python train.py --encoder_arch="caformer" --dataset="regions of photos with short descriptions (Visual Genome)" --train_examples=203450 --bottleneck="kl" --encoder_norm_position="sandwich" --encoder_dropout=0.1 --encoder_depths=[4, 7, 4] --decoder_widths=[64, 64, 128, 256]
Rows from block 0 of the decoder, named by matrix and row number. Each number is 200 + 20 x the weight over its row's rms, rounded and kept within 0 to 999. All counts start at 0.
# conv: 3x3 conv (decoder.mid.0.conv.weight, 256x256x3x3), inputs 160-175, a 3x3 kernel for each
conv.190,211,212,218,185,206,220,167,197,191,201,212,195,208,206,187,194,211,187,209,187,206,163,207,224,222,181,224,184,184,219,216,181,175,234,175,203,205,178,196,192,248,174,152,213,193,170,193,209,203,150,203,228,176,206,190,202,209,252,240,223,182,197,196,205,187,179,220,151,173,186,179,199,190,180,163,181,202,174,217,198,192,179,204,194,216,191,194,205,201,190,213,189,202,197,167,208,203,187,173,196,179,193,234,236,220,178,228,191,216,195,204,187,209,191,226,197,189,182,214,188,195,201,192,210,209,222,211,198,207,207,226,200,192,208,195,223,216,199,207,243,198,226,183,208
conv.191,217,190,186,210,170,192,217,193,203,192,167,213,218,233,199,204,219,183,197,186,185,195,212,158,225,214,216,209,209,182,185,168,195,188,223,179,202,164,178,193,170,173,163,251,212,176,195,206,186,207,176,193,213,198,173,194,211,168,170,186,193,195,208,217,229,197,172,223,197,180,176,177,183,179,188,208,235,216,205,217,203,211,203,201,192,194,185,196,208,210,207,205,208,206,193,194,202,186,190,198,191,211,213,190,200,212,194,225,188,177,225,207,225,207,187,213,204,191,228,215,192,161,186,193,202,200,169,184,186,164,171,215,164,222,179,198,170,190,193,201,191,172,225,185
conv.192,207,197,220,215,227,193,206,204,217,225,186,202,190,174,200,187,216,204,204,194,190,216,202,259,193,174,198,195,190,205,192,201,229,192,187,164,219,187,173,150,218,223,221,225,197,209,233,196,183,194,192,178,195,206,205,209,212,188,263,182,188,218,203,207,210,182,207,209,195,222,238,180,197,180,189,193,195,182,191,218,193,210,211,222,214,225,189,220,213,199,174,176,198,204,228,203,179,224,208,176,216,191,192,199,194,214,226,194,195,193,208,183,194,194,208,213,211,180,223,209,213,242,209,197,192,207,199,215,192,225,228,206,204,207,213,190,203,188,195,195,203,197,181,188
conv.193,183,202,172,185,186,195,197,180,181,202,204,193,199,205,212,203,196,190,188,214,192,198,217,183,231,255,191,169,199,182,222,199,185,186,209,232,194,202,189,212,185,179,178,204,215,206,173,201,232,182,186,200,193,209,196,198,181,207,214,191,209,188,180,181,181,192,181,174,184,192,167,203,192,167,209,198,215,206,216,151,219,184,196,169,197,190,207,179,197,191,202,183,205,187,182,192,226,209,207,222,202,218,222,224,202,204,203,208,214,218,227,197,224,198,196,187,205,191,181,198,184,189,194,205,209,193,209,169,212,163,193,216,199,215,181,213,211,226,208,213,209,200,210,217
conv.194,215,197,201,194,186,189,201,199,196,162,233,191,208,199,239,208,209,197,207,223,202,218,250,218,155,212,218,188,216,189,167,220,203,199,176,210,188,193,194,217,214,201,195,215,235,231,227,174,206,233,192,197,204,234,162,239,182,185,224,186,194,226,188,235,229,224,225,203,200,196,236,220,197,216,211,212,231,203,195,185,172,194,194,214,204,219,192,205,187,193,168,188,171,211,240,199,198,194,208,181,185,184,186,164,160,213,197,196,191,216,225,220,222,211,223,216,213,186,224,198,191,205,178,178,172,196,196,203,207,167,203,197,220,167,203,194,215,201,183,186,213,203,198,215
conv.195,185,183,214,202,201,216,196,212,212,193,210,211,189,194,185,191,204,176,191,210,205,193,214,220,203,177,203,181,200,201,198,182,195,212,168,202,222,197,192,177,195,231,219,227,227,213,207,207,194,171,177,212,173,226,205,221,170,186,274,238,205,197,217,198,215,165,189,211,223,189,197,199,206,194,202,188,178,191,206,161,228,232,198,198,197,205,218,184,201,211,204,217,179,160,214,175,189,211,170,230,209,196,201,218,209,209,189,216,218,198,178,184,206,196,193,216,187,209,167,211,203,242,180,184,208,195,182,210,204,211,188,232,218,177,193,214,240,224,194,254,252,194,198,221
conv.196,209,184,213,214,167,200,201,214,230,202,203,200,229,196,210,200,171,215,195,185,218,211,239,247,226,166,199,193,197,203,162,192,202,179,163,169,166,185,213,191,206,230,229,200,189,215,186,214,179,249,254,174,173,170,217,206,186,197,201,176,200,221,183,183,226,200,201,202,190,227,219,208,208,175,210,187,217,203,190,231,211,189,218,197,200,181,197,198,195,190,191,202,198,189,196,210,215,170,202,195,192,206,169,199,181,213,253,209,219,195,203,223,184,185,222,205,196,198,212,192,181,194,228,202,207,207,218,169,181,207,227,218,203,184,206,215,194,199,195,173,176,203,210,200
conv.197,202,204,183,190,243,228,192,212,179,214,209,190,198,218,205,193,233,191,184,211,188,180,172,245,174,243,200,221,217,206,201,151,194,197,165,220,183,190,205,229,232,200,176,213,215,189,205,175,214,234,178,214,185,199,183,195,204,204,220,217,178,187,180,213,205,223,205,209,211,215,203,194,208,196,189,183,221,181,199,165,196,198,212,187,201,217,175,204,188,211,187,177,212,186,213,230,198,172,202,197,194,218,209,203,213,197,185,204,205,207,210,212,235,189,187,187,209,205,218,207,204,194,212,196,192,199,184,202,180,185,288,210,202,174,193,221,205,181,208,179,218,186,190,184
conv.198,206,220,197,173,162,203,203,176,197,201,243,213,207,202,202,189,190,206,188,168,218,198,217,196,223,192,224,193,198,170,212,225,200,198,209,204,200,214,193,185,260,184,156,212,155,211,173,208,243,180,212,205,209,192,156,227,202,171,221,176,181,220,199,222,192,200,185,193,175,198,205,206,192,194,200,189,186,208,171,172,161,202,215,177,191,204,211,174,185,207,195,171,217,196,189,190,219,185,168,195,183,215,199,189,203,196,242,222,204,200,210,219,211,213,206,216,201,200,206,232,211,204,215,200,223,210,199,156,189,209,228,210,215,144,190,214,221,203,195,199,190,188,223,210
conv.199,195,186,198,207,208,195,224,206,191,188,197,194,212,182,203,210,217,216,160,172,215,191,209,210,211,229,193,198,189,222,208,160,182,220,199,167,203,188,170,190,206,202,207,166,179,205,208,200,213,173,210,231,220,206,188,195,190,212,181,210,195,178,210,198,200,208,208,203,190,194,221,195,234,248,140,178,146,224,191,189,205,223,199,218,184,187,191,217,201,209,222,197,183,182,218,190,206,156,195,194,187,194,208,176,211,209,212,222,175,200,210,193,178,219,193,186,204,179,193,203,220,215,178,201,227,212,185,211,178,189,226,237,220,226,194,184,205,212,212,195,198,212,217,201
conv.200,211,211,185,194,159,200,206,204,214,198,187,197,189,226,210,199,199,195,218,250,200,178,165,156,210,216,188,233,186,188,209,195,153,201,241,210,175,217,213,217,235,172,194,183,195,173,223,195,221,159,196,201,247,194,220,202,212,227,178,218,206,197,192,185,190,192,213,168,171,209,172,175,170,208,201,218,202,178,215,188,191,211,185,196,193,190,205,201,174,199,216,180,206,174,182,171,193,197,228,213,191,220,244,227,208,210,199,212,189,204,211,189,236,232,192,216,195,196,181,185,184,190,182,213,209,208,166,195,228,175,202,205,208,213,217,212,179,178,179,237,218,204,212,204
conv.201,190,191,205,211,184,191,186,158,194,170,220,185,188,181,188,207,218,212,208,190,182,199,245,198,180,191,179,206,183,209,205,190,190,232,203,208,214,220,201,186,174,223,219,208,220,231,218,206,205,232,250,225,198,205,199,213,184,140,250,224,175,233,205,179,213,186,178,213,203,200,189,179,177,200,239,180,194,221,227,221,193,203,208,203,185,198,219,206,210,195,201,209,187,201,191,186,193,226,198,223,221,192,183,159,246,208,188,209,179,212,220,196,204,189,199,221,214,200,198,192,171,258,202,160,201,198,180,211,205,230,167,206,190,162,184,188,215,185,211,190,211,204,198,207
conv.202,186,178,170,189,185,166,225,234,200,184,170,184,186,161,167,188,194,192,178,190,202,193,196,220,207,165,195,199,190,202,203,228,177,209,192,192,197,186,212,174,181,187,209,199,220,213,198,200,204,230,184,196,224,220,190,179,169,176,217,228,196,187,248,232,218,225,231,245,224,189,209,219,219,197,207,201,176,163,183,228,203,168,178,172,188,164,163,168,183,162,212,227,195,189,210,164,179,196,193,192,192,213,187,187,228,203,209,183,188,174,210,197,194,191,191,189,173,206,217,195,222,232,215,189,218,227,188,209,162,191,220,237,178,199,187,212,207,200,222,215,209,182,208,210
conv.203,176,206,202,184,229,230,196,190,184,204,192,184,230,209,181,163,205,204,194,181,183,201,187,194,178,160,216,191,169,204,218,243,165,169,170,206,201,203,172,195,199,197,204,208,219,199,223,202,226,227,191,208,163,183,204,232,197,220,164,178,196,184,195,200,162,202,185,167,188,208,175,185,212,203,225,224,193,224,194,209,226,217,186,200,200,207,222,194,190,221,206,211,238,200,188,216,199,190,216,208,200,213,204,205,227,157,211,179,218,194,187,196,188,177,214,189,183,201,217,203,189,198,199,201,192,199,232,216,179,218,247,193,178,223,204,179,210,191,200,207,186,203,189,200
conv.204,221,196,233,211,221,254,195,194,190,203,211,195,215,211,238,182,197,185,204,187,217,179,232,173,222,184,206,227,181,214,204,194,215,208,169,216,211,183,210,216,192,212,163,202,160,199,224,208,215,198,198,184,176,193,174,220,255,228,230,171,219,208,191,202,182,182,178,181,196,191,182,198,207,166,178,237,160,175,166,206,186,214,213,220,228,218,202,219,247,220,197,188,182,179,175,223,199,192,199,207,195,180,217,199,192,208,219,192,224,176,187,185,183,184,184,195,198,214,220,234,180,211,224,185,186,212,199,172,186,235,200,184,195,203,193,194,207,202,196,203,214,227,188,205
conv.205,203,187,185,174,160,188,199,225,194,195,174,194,209,198,209,205,176,216,192,202,205,183,217,217,205,234,211,202,236,168,186,189,202,227,206,173,209,178,191,210,190,180,208,194,200,220,167,196,181,214,245,201,228,198,194,158,211,194,182,169,200,210,201,220,240,200,211,224,213,198,210,188,191,210,185,188,205,200,216,209,197,192,203,205,183,177,207,233,198,191,197,202,159,200,224,203,207,188,187,189,212,187,196,193,212,206,224,234,167,204,207,221,216,219,203,188,212,204,200,217,213,193,200,190,219,229,191,186,212,225,132,196,195,195,199,207,197,197,203,196,201,218,209,232
conv.206,180,192,219,189,219,179,184,165,185,206,192,213,181,221,211,171,221,194,204,176,202,221,152,177,221,248,182,213,238,213,196,218,191,223,216,218,185,213,182,245,213,175,168,187,188,195,184,192,193,152,217,216,194,207,202,173,210,217,204,178,200,178,206,194,212,188,206,202,179,191,186,189,177,215,188,215,223,222,197,206,207,199,196,197,205,185,193,194,200,182,169,211,234,201,202,206,234,209,194,188,206,231,222,224,230,217,223,209,202,227,220,255,188,199,217,214,223,210,211,186,186,209,218,206,227,203,166,207,170,226,234,199,163,221,206,196,201,195,179,202,193,184,199,195
conv.207,195,179,209,187,169,216,194,204,171,190,186,208,204,178,206,201,212,228,177,175,227,205,202,162,200,208,233,211,183,215,199,233,204,185,236,197,220,237,197,203,227,180,202,215,200,171,192,209,235,238,207,210,198,202,198,187,215,255,177,175,199,193,179,200,175,210,201,204,206,206,184,206,193,200,189,194,202,207,200,232,188,189,176,205,196,203,213,213,192,182,183,187,227,203,217,214,198,163,182,184,205,201,185,215,203,181,206,194,225,205,222,208,204,223,217,196,213,202,229,208,212,173,202,216,183,196,222,189,185,170,181,201,202,199,178,188,190,211,207,209,203,215,184,192
conv.208,196,147,177,216,230,205,213,191,188,201,186,212,199,204,171,206,221,217,200,180,202,235,179,222,197,226,207,197,217,216,220,231,227,202,220,179,183,243,217,227,204,211,226,195,176,228,180,201,167,176,166,196,201,203,230,202,218,214,181,202,187,188,198,219,233,212,218,255,191,204,238,190,225,238,178,213,229,245,177,189,177,206,214,193,183,193,208,190,212,202,213,185,184,213,247,207,208,189,181,193,199,194,178,159,198,208,197,206,199,173,208,198,178,191,209,194,202,213,225,217,205,212,200,186,198,199,208,207,182,188,216,218,177,162,204,192,200,177,192,164,179,190,199,184
conv.209,148,194,197,171,197,166,192,186,186,197,197,190,177,192,188,183,188,221,205,215,195,235,180,193,207,216,191,221,179,175,223,172,202,205,237,211,207,232,199,184,206,169,191,191,199,187,176,237,228,184,181,197,215,205,224,194,202,202,226,208,192,234,170,194,204,204,204,205,191,178,196,208,221,208,210,155,176,200,221,196,228,188,181,176,149,181,170,197,176,172,204,202,196,195,218,202,172,204,177,191,215,203,216,200,209,201,183,210,193,208,203,178,204,185,198,200,195,201,186,213,215,231,214,207,216,202,207,208,200,179,206,231,207,198,182,219,195,206,223,207,208,209,191,190
conv.210,209,181,202,217,171,190,212,202,163,221,173,196,210,175,175,213,208,211,183,179,188,200,205,205,213,182,198,198,218,195,177,169,230,188,218,215,149,181,196,195,164,244,191,244,206,220,201,192,191,230,208,167,211,209,167,197,215,195,225,242,225,185,207,201,216,205,213,233,216,200,197,189,206,174,155,215,217,200,201,237,216,186,180,229,200,218,207,211,196,196,190,225,171,172,194,196,202,199,185,204,177,200,205,178,206,211,182,221,193,207,203,187,189,180,183,192,194,216,229,191,212,219,201,167,197,181,157,209,196,196,182,183,171,160,197,199,212,208,199,187,211,205,234,181
conv.211,212,222,227,233,178,184,207,207,221,211,212,194,192,216,209,193,190,186,208,188,199,210,223,167,170,183,206,189,207,192,182,203,180,180,179,202,179,188,179,184,185,219,202,244,199,198,219,202,182,263,185,190,183,171,206,184,197,160,216,231,203,216,204,179,186,195,188,177,205,184,163,208,182,203,206,212,174,192,187,216,233,196,208,194,203,227,210,190,195,190,198,218,188,198,148,179,187,219,192,201,193,176,191,173,182,190,196,204,201,187,181,185,196,174,162,201,189,203,173,214,202,212,177,202,185,206,214,187,191,204,168,190,212,210,206,207,205,204,182,216,207,202,189,223
conv.212,198,196,191,189,211,185,187,195,171,200,206,206,207,198,205,204,208,203,209,205,218,235,144,269,245,210,226,194,218,221,193,190,208,212,216,200,181,201,222,227,269,199,197,137,190,209,188,218,170,157,194,200,204,222,197,210,196,197,164,201,193,193,192,195,185,212,185,209,179,199,215,216,223,219,204,203,262,239,182,189,194,215,201,180,206,169,189,184,193,196,191,228,213,211,243,184,153,170,201,211,209,203,204,183,218,205,194,183,215,229,230,224,201,222,201,203,227,211,195,191,181,184,228,194,210,202,209,164,191,177,236,214,214,179,210,217,211,209,170,197,165,189,197,184
conv.213,215,221,206,198,183,203,193,178,203,180,190,226,179,207,216,205,213,219,203,173,195,222,195,172,167,210,210,159,243,221,169,231,198,212,226,196,221,207,191,210,186,203,191,241,175,213,220,192,187,222,240,189,180,184,186,205,186,217,180,183,214,182,194,189,196,199,197,181,177,230,195,194,163,180,219,173,244,220,178,191,199,197,233,218,215,203,231,205,213,191,188,187,191,184,171,185,217,227,155,206,202,191,221,181,190,208,214,194,183,213,202,195,243,198,206,199,211,188,255,196,196,172,156,201,167,177,212,195,245,200,185,191,222,192,212,182,195,170,199,192,208,206,202,212
conv.214,188,236,198,190,189,201,170,191,195,182,206,208,202,192,238,203,169,192,206,211,205,163,228,194,205,170,187,184,200,207,207,181,191,224,184,190,217,177,201,168,200,224,172,226,198,164,181,217,225,216,237,216,174,177,187,213,228,189,240,171,199,221,190,193,178,177,189,164,192,217,179,200,197,181,204,195,164,147,224,200,211,216,187,186,208,209,223,193,189,197,213,209,203,196,184,205,227,209,171,215,178,207,229,225,198,181,224,201,219,216,198,189,199,229,201,182,202,232,178,217,212,206,208,212,212,204,195,217,213,238,172,176,231,205,188,196,212,213,208,227,173,237,196,225
conv.215,226,213,182,241,194,200,219,222,202,192,215,222,199,216,207,211,219,221,191,177,196,219,240,209,176,200,211,173,204,194,189,189,242,184,180,189,188,192,202,226,163,201,245,219,188,215,212,220,212,224,213,189,181,226,191,216,236,231,176,189,228,211,194,224,193,205,196,195,204,207,207,219,192,193,168,226,223,195,165,211,204,206,244,226,218,225,245,222,219,203,203,207,190,198,233,205,176,223,189,193,193,172,184,192,175,190,179,194,182,200,194,201,209,196,219,226,202,198,237,222,189,189,196,190,170,166,198,183,209,191,171,198,219,203,197,197,208,200,205,189,172,188,199,206
conv.216,194,190,165,225,177,184,213,194,193,203,220,199,200,222,203,199,208,205,170,208,196,178,237,171,173,203,215,205,177,170,231,204,203,165,205,217,225,230,208,210,198,169,208,212,193,199,174,190,171,215,158,184,226,188,211,185,207,178,221,199,196,222,214,211,188,181,212,195,198,192,189,182,188,195,202,216,221,203,236,192,204,190,197,196,183,185,184,198,219,192,216,183,213,228,182,204,196,220,211,192,193,191,186,207,205,210,205,201,202,194,199,208,170,211,196,206,176,193,192,224,190,193,187,197,191,199,199,211,216,184,139,200,220,186,192,195,174,187,194,192,205,203,190,190
conv.217,205,210,202,205,181,196,201,188,196,188,219,211,223,172,200,200,222,217,199,182,201,201,215,189,214,187,187,197,174,192,201,203,204,201,230,203,178,210,208,212,232,203,177,187,176,192,164,185,199,164,201,225,211,206,201,224,216,224,167,149,201,220,190,211,218,214,223,221,204,224,198,221,195,179,209,193,246,226,207,199,179,201,200,182,198,190,197,200,206,204,190,190,214,225,210,236,217,189,170,204,207,228,213,201,232,193,219,207,238,198,223,218,204,201,226,219,221,179,234,206,192,185,211,188,197,196,227,171,209,205,209,212,181,197,179,190,200,199,191,152,189,201,211,198
conv.218,207,209,188,214,213,213,200,206,217,207,208,208,175,190,204,196,212,205,182,185,202,183,228,223,201,227,210,216,234,193,203,133,216,201,189,207,204,180,195,199,208,257,221,164,189,234,203,167,149,225,159,198,195,190,209,198,191,132,218,199,176,186,173,192,184,206,192,207,201,180,218,209,194,169,184,224,176,200,195,244,195,214,205,183,196,201,206,191,210,198,204,208,197,230,199,202,189,238,190,205,209,193,199,175,199,213,220,196,184,194,211,202,172,188,188,175,213,190,206,203,181,226,218,193,202,189,217,189,214,234,216,216,177,178,183,215,198,199,214,161,198,215,208,192
conv.219,198,204,205,188,194,207,202,223,209,206,222,205,200,189,196,192,207,179,212,231,224,205,190,204,206,232,218,204,204,200,198,166,179,202,177,197,191,213,210,232,218,201,220,242,240,178,248,217,241,210,148,213,191,197,219,173,180,182,214,244,148,189,187,214,180,223,179,201,210,206,182,199,207,230,217,167,186,161,208,163,196,195,176,199,198,206,201,201,195,204,203,201,201,199,189,211,171,194,219,204,195,208,219,210,190,179,196,192,197,231,203,200,184,208,189,214,226,189,173,213,203,226,220,196,207,204,212,233,180,159,242,209,231,194,204,203,215,185,201,192,209,177,179,194
conv.220,219,217,190,188,192,195,174,177,183,201,221,194,187,223,215,178,211,184,207,221,206,202,195,196,172,236,191,194,174,202,177,191,203,184,182,199,180,205,206,197,220,218,169,207,227,223,232,215,227,232,206,233,198,190,215,188,212,203,227,216,214,229,180,203,183,179,171,178,183,171,200,192,196,203,238,199,202,196,213,176,220,210,201,173,205,180,207,164,181,185,205,192,222,179,167,193,194,199,234,217,220,214,238,192,202,209,185,194,208,199,198,201,197,217,195,183,187,225,178,190,180,186,204,192,175,191,207,183,197,175,221,247,191,182,195,195,205,210,204,207,241,214,203,208
conv.221,203,209,214,203,201,201,194,223,209,198,178,184,223,244,219,202,174,168,213,206,201,207,139,179,214,212,194,234,203,202,208,145,214,187,202,219,184,169,207,202,221,189,167,184,186,162,227,215,221,182,189,213,245,203,186,179,206,227,201,203,216,224,204,179,207,219,206,223,216,209,203,174,189,166,203,172,188,171,199,227,216,213,199,215,191,212,196,206,210,216,188,194,207,179,167,162,200,189,191,202,192,191,214,230,194,217,177,208,189,198,212,191,198,210,188,191,189,206,163,182,201,198,210,203,166,187,183,178,190,179,178,181,215,238,183,215,182,194,172,200,164,220,219,214
conv.222,206,215,201,211,240,207,195,231,211,196,212,220,234,236,209,212,237,195,192,169,189,235,215,206,208,175,207,205,192,183,213,238,203,187,162,212,202,177,205,214,207,207,258,227,245,195,189,199,198,264,225,204,155,195,227,176,194,196,210,185,210,171,184,186,181,172,170,178,198,182,210,201,213,160,239,200,177,189,203,190,192,221,211,211,223,212,222,210,222,250,188,211,222,187,181,196,206,211,193,186,205,198,186,186,198,195,213,180,189,180,168,203,168,210,182,182,165,198,205,197,210,202,216,211,202,215,201,191,209,181,218,170,194,211,211,190,184,204,185,158,168,215,181,202
conv.223,219,200,175,193,184,198,198,223,210,196,207,208,207,197,202,214,206,209,202,227,204,235,162,203,161,228,187,201,178,192,191,195,241,170,240,211,182,205,184,227,195,181,191,174,178,216,178,188,181,214,213,184,232,182,188,184,209,201,171,181,201,223,193,202,245,199,199,226,206,215,223,203,171,188,190,198,231,189,203,197,175,209,210,201,200,227,198,215,205,197,217,196,193,207,221,181,214,244,190,199,208,184,194,173,217,234,212,222,188,175,194,235,213,204,218,222,213,175,205,192,195,199,202,179,176,196,195,179,212,171,233,189,186,167,204,180,176,179,186,190,199,205,216,190
conv.224,200,195,220,197,183,209,183,192,204,208,216,201,198,187,171,205,222,193,168,193,183,169,239,218,215,196,186,194,196,184,189,199,215,224,179,229,191,192,207,217,216,189,203,209,242,225,181,183,176,208,181,195,182,214,209,206,185,183,221,217,182,188,202,195,184,193,196,172,170,190,191,200,206,180,218,217,237,220,221,184,213,213,206,179,183,205,197,186,182,213,216,196,206,205,192,202,192,214,220,209,185,207,206,201,201,182,218,202,214,214,204,187,197,202,188,197,193,215,202,203,197,207,195,200,209,208,206,199,221,208,245,239,181,160,191,190,206,227,218,209,235,198,201,189
conv.225,200,175,201,231,212,222,221,209,197,223,195,199,195,159,213,199,207,217,185,140,167,209,176,197,187,160,212,216,199,208,215,238,200,183,198,166,211,201,218,196,157,197,235,201,226,216,208,221,192,204,210,184,219,187,216,181,214,197,177,205,207,192,176,195,230,219,207,226,239,188,225,207,215,239,172,225,161,206,169,210,195,212,183,212,188,217,188,226,216,215,203,216,192,196,219,199,192,209,209,188,190,196,165,187,191,206,183,198,222,189,212,183,174,204,220,178,201,199,212,211,211,210,200,187,224,202,198,209,182,240,196,182,177,229,230,181,194,211,178,199,182,204,189,202
conv.226,175,175,193,192,214,229,207,203,171,215,190,148,183,199,190,195,195,204,199,260,207,177,143,223,213,242,178,205,204,190,219,188,174,196,213,209,194,204,206,196,242,203,194,154,216,209,210,201,200,187,197,206,221,166,191,201,192,231,229,215,171,188,181,185,184,212,203,183,184,171,199,189,232,207,187,214,147,210,182,181,212,175,185,186,183,213,207,225,167,218,202,213,222,207,225,181,192,176,178,208,190,203,211,232,206,222,193,204,199,214,212,206,197,235,170,215,201,206,194,180,212,218,233,219,213,191,174,173,164,202,244,236,200,185,176,222,210,207,224,222,215,177,187,209
conv.227,192,186,189,213,209,202,209,180,200,193,193,223,195,171,186,172,213,204,189,152,206,210,206,213,200,200,221,197,188,194,196,253,209,186,188,182,195,214,210,210,168,223,225,181,219,240,180,219,239,184,182,178,212,207,240,207,207,200,199,223,213,170,207,216,221,180,210,255,198,199,221,168,200,267,174,221,195,214,170,201,214,195,189,204,190,224,205,222,235,185,203,212,173,196,256,193,208,212,197,200,215,220,156,146,213,206,189,223,208,175,206,198,168,191,199,175,190,213,228,199,200,224,178,207,217,195,195,242,173,190,197,165,181,219,225,183,193,186,176,192,199,190,178,191
conv.228,188,169,197,213,220,199,189,192,219,186,196,179,201,171,174,218,190,190,220,240,162,207,156,181,201,212,198,215,201,176,217,221,196,231,213,227,208,222,227,200,199,174,179,149,204,211,211,195,218,196,200,237,242,176,196,231,184,172,203,194,178,217,198,205,198,184,215,224,223,196,172,187,196,205,201,219,173,213,213,209,162,204,213,174,171,218,194,199,213,194,201,187,212,190,126,196,210,222,212,200,172,204,243,149,237,225,197,211,198,191,206,190,211,222,195,225,213,190,179,177,214,204,219,194,207,210,189,197,198,224,208,194,215,194,187,202,203,188,182,214,192,210,197,192
conv.229,202,220,205,223,224,188,188,192,208,211,213,217,183,224,202,195,176,186,229,208,176,192,202,225,203,188,190,212,223,186,186,157,215,208,192,207,192,162,193,194,149,207,224,180,191,242,231,179,170,210,184,186,185,186,190,222,187,177,223,207,199,195,204,207,200,187,185,180,189,188,201,212,213,200,189,216,197,201,213,192,210,204,227,217,198,199,191,219,221,213,196,205,164,205,156,184,186,213,216,183,189,179,198,185,204,215,169,222,183,179,173,178,196,189,189,212,187,194,203,195,188,238,197,208,208,212,177,199,183,229,212,176,151,191,208,217,187,208,198,203,204,212,209,219
conv.230,183,181,191,201,167,179,204,198,211,189,184,193,178,159,162,226,184,186,213,180,184,170,232,203,187,216,190,193,232,231,178,195,220,221,214,179,195,236,194,181,206,212,211,197,201,206,188,190,171,228,186,218,232,233,202,204,217,167,215,197,189,195,214,237,263,225,226,264,213,233,255,223,208,234,187,210,200,216,181,190,190,188,205,215,194,179,204,189,211,179,220,217,157,185,233,160,189,211,186,178,155,187,158,163,171,191,175,186,218,201,200,228,217,197,215,219,194,178,192,199,201,195,186,223,181,187,190,191,183,196,165,210,184,159,208,210,218,210,235,220,213,210,186,209
conv.231,196,219,195,183,199,223,207,230,197,221,213,198,178,174,202,225,211,206,177,224,184,134,160,227,217,179,201,206,206,185,228,174,209,215,209,176,210,170,201,184,215,205,215,145,223,161,192,240,174,164,204,220,195,245,219,203,208,207,231,191,230,186,193,210,165,185,245,224,190,190,213,166,197,201,165,174,165,210,217,201,215,204,184,200,209,198,207,206,187,201,224,186,207,164,206,189,167,190,185,199,186,199,206,250,224,191,213,213,190,216,212,188,166,207,188,170,198,197,210,215,207,206,194,213,221,196,174,187,191,233,231,211,215,217,184,225,194,224,191,201,203,197,209,204
conv.232,224,208,194,189,201,212,197,218,191,207,195,205,215,237,191,170,199,210,215,209,175,220,200,177,206,172,203,206,146,181,214,197,209,169,201,187,167,180,177,181,206,168,221,237,216,195,206,190,264,235,214,190,185,199,202,172,224,249,208,150,202,202,168,186,211,214,160,194,192,206,197,224,199,178,227,221,229,219,210,206,190,203,192,190,224,186,218,165,190,202,198,176,204,186,196,197,218,217,216,205,216,198,214,183,200,187,204,210,179,190,196,199,253,206,184,213,195,181,203,210,206,194,181,172,183,206,202,212,224,166,198,172,184,220,243,181,200,195,198,173,173,201,184,218
conv.233,187,215,199,204,201,196,201,202,214,195,199,205,219,191,201,178,204,184,213,159,222,201,255,163,214,184,201,162,207,190,223,238,241,158,161,224,228,197,187,158,194,214,220,271,171,183,191,196,189,254,181,166,159,204,200,213,212,212,263,234,222,209,198,183,179,189,179,171,193,195,165,204,193,159,216,227,212,168,176,198,200,180,207,190,204,216,192,192,182,216,203,203,204,203,186,188,214,204,204,197,188,215,223,207,181,192,231,188,218,189,201,204,207,176,196,226,200,206,202,206,202,222,196,200,196,207,208,198,184,200,166,180,169,183,176,197,180,187,210,230,196,183,189,197
conv.234,146,182,188,183,206,210,199,202,189,210,197,186,192,179,189,201,205,185,222,194,174,178,181,214,227,184,207,240,209,197,217,186,210,224,201,193,184,193,210,183,238,207,213,192,219,219,177,242,193,195,180,203,220,186,217,175,191,213,194,234,176,195,214,209,207,191,217,214,215,168,218,192,220,234,215,213,168,185,215,225,222,195,184,189,177,175,165,194,179,209,221,234,213,203,176,170,178,212,194,202,217,192,182,193,196,196,188,209,218,198,208,176,165,186,192,184,203,191,172,187,218,225,227,244,213,216,180,194,179,182,203,203,172,227,203,179,206,205,213,226,180,193,195,201
conv.235,191,208,204,200,162,197,200,206,163,222,188,178,195,258,209,198,215,219,187,217,201,229,177,148,178,203,181,204,186,198,188,207,174,206,230,224,217,223,190,201,184,185,200,181,208,211,230,219,242,224,228,221,218,218,182,192,204,239,212,160,214,209,201,188,200,194,209,208,221,204,181,185,196,202,221,175,212,198,220,182,181,191,208,211,194,219,209,202,184,190,193,158,219,200,159,212,201,199,192,200,215,177,200,223,220,199,196,203,201,190,217,179,195,253,216,201,203,205,165,193,193,206,196,190,207,186,190,184,190,201,173,212,205,216,203,192,184,191,198,180,197,228,186,210
conv.236,200,217,211,172,180,196,201,176,212,179,203,191,195,189,211,201,174,190,195,174,201,222,192,219,233,184,205,195,194,209,155,206,174,227,200,167,208,192,188,189,175,211,229,190,205,227,230,210,205,208,229,228,185,199,208,227,190,189,157,225,194,184,210,187,191,208,180,164,197,198,197,218,230,229,217,172,162,211,189,235,204,209,212,191,193,210,214,199,186,208,161,231,189,157,175,206,195,175,198,188,199,203,202,164,214,200,217,198,207,223,187,188,197,187,210,219,200,194,212,198,203,208,206,214,199,195,204,173,185,207,231,210,211,208,203,184,212,210,215,219,171,206,210,201
conv.237,237,210,208,219,199,220,212,197,221,222,215,215,201,211,196,206,205,214,224,192,196,198,214,169,163,179,225,166,197,193,190,207,177,184,206,202,198,212,187,207,180,174,186,228,185,165,174,179,210,246,248,198,196,204,193,218,230,185,179,231,211,167,188,214,195,192,197,172,190,205,190,212,179,194,180,219,223,229,178,214,200,222,215,194,228,233,213,193,187,196,191,162,184,193,216,221,209,191,219,210,185,205,218,190,183,191,205,217,186,220,215,227,226,220,217,216,194,209,237,195,170,183,182,194,161,182,169,191,220,194,147,193,200,163,201,211,185,207,194,203,234,199,208,196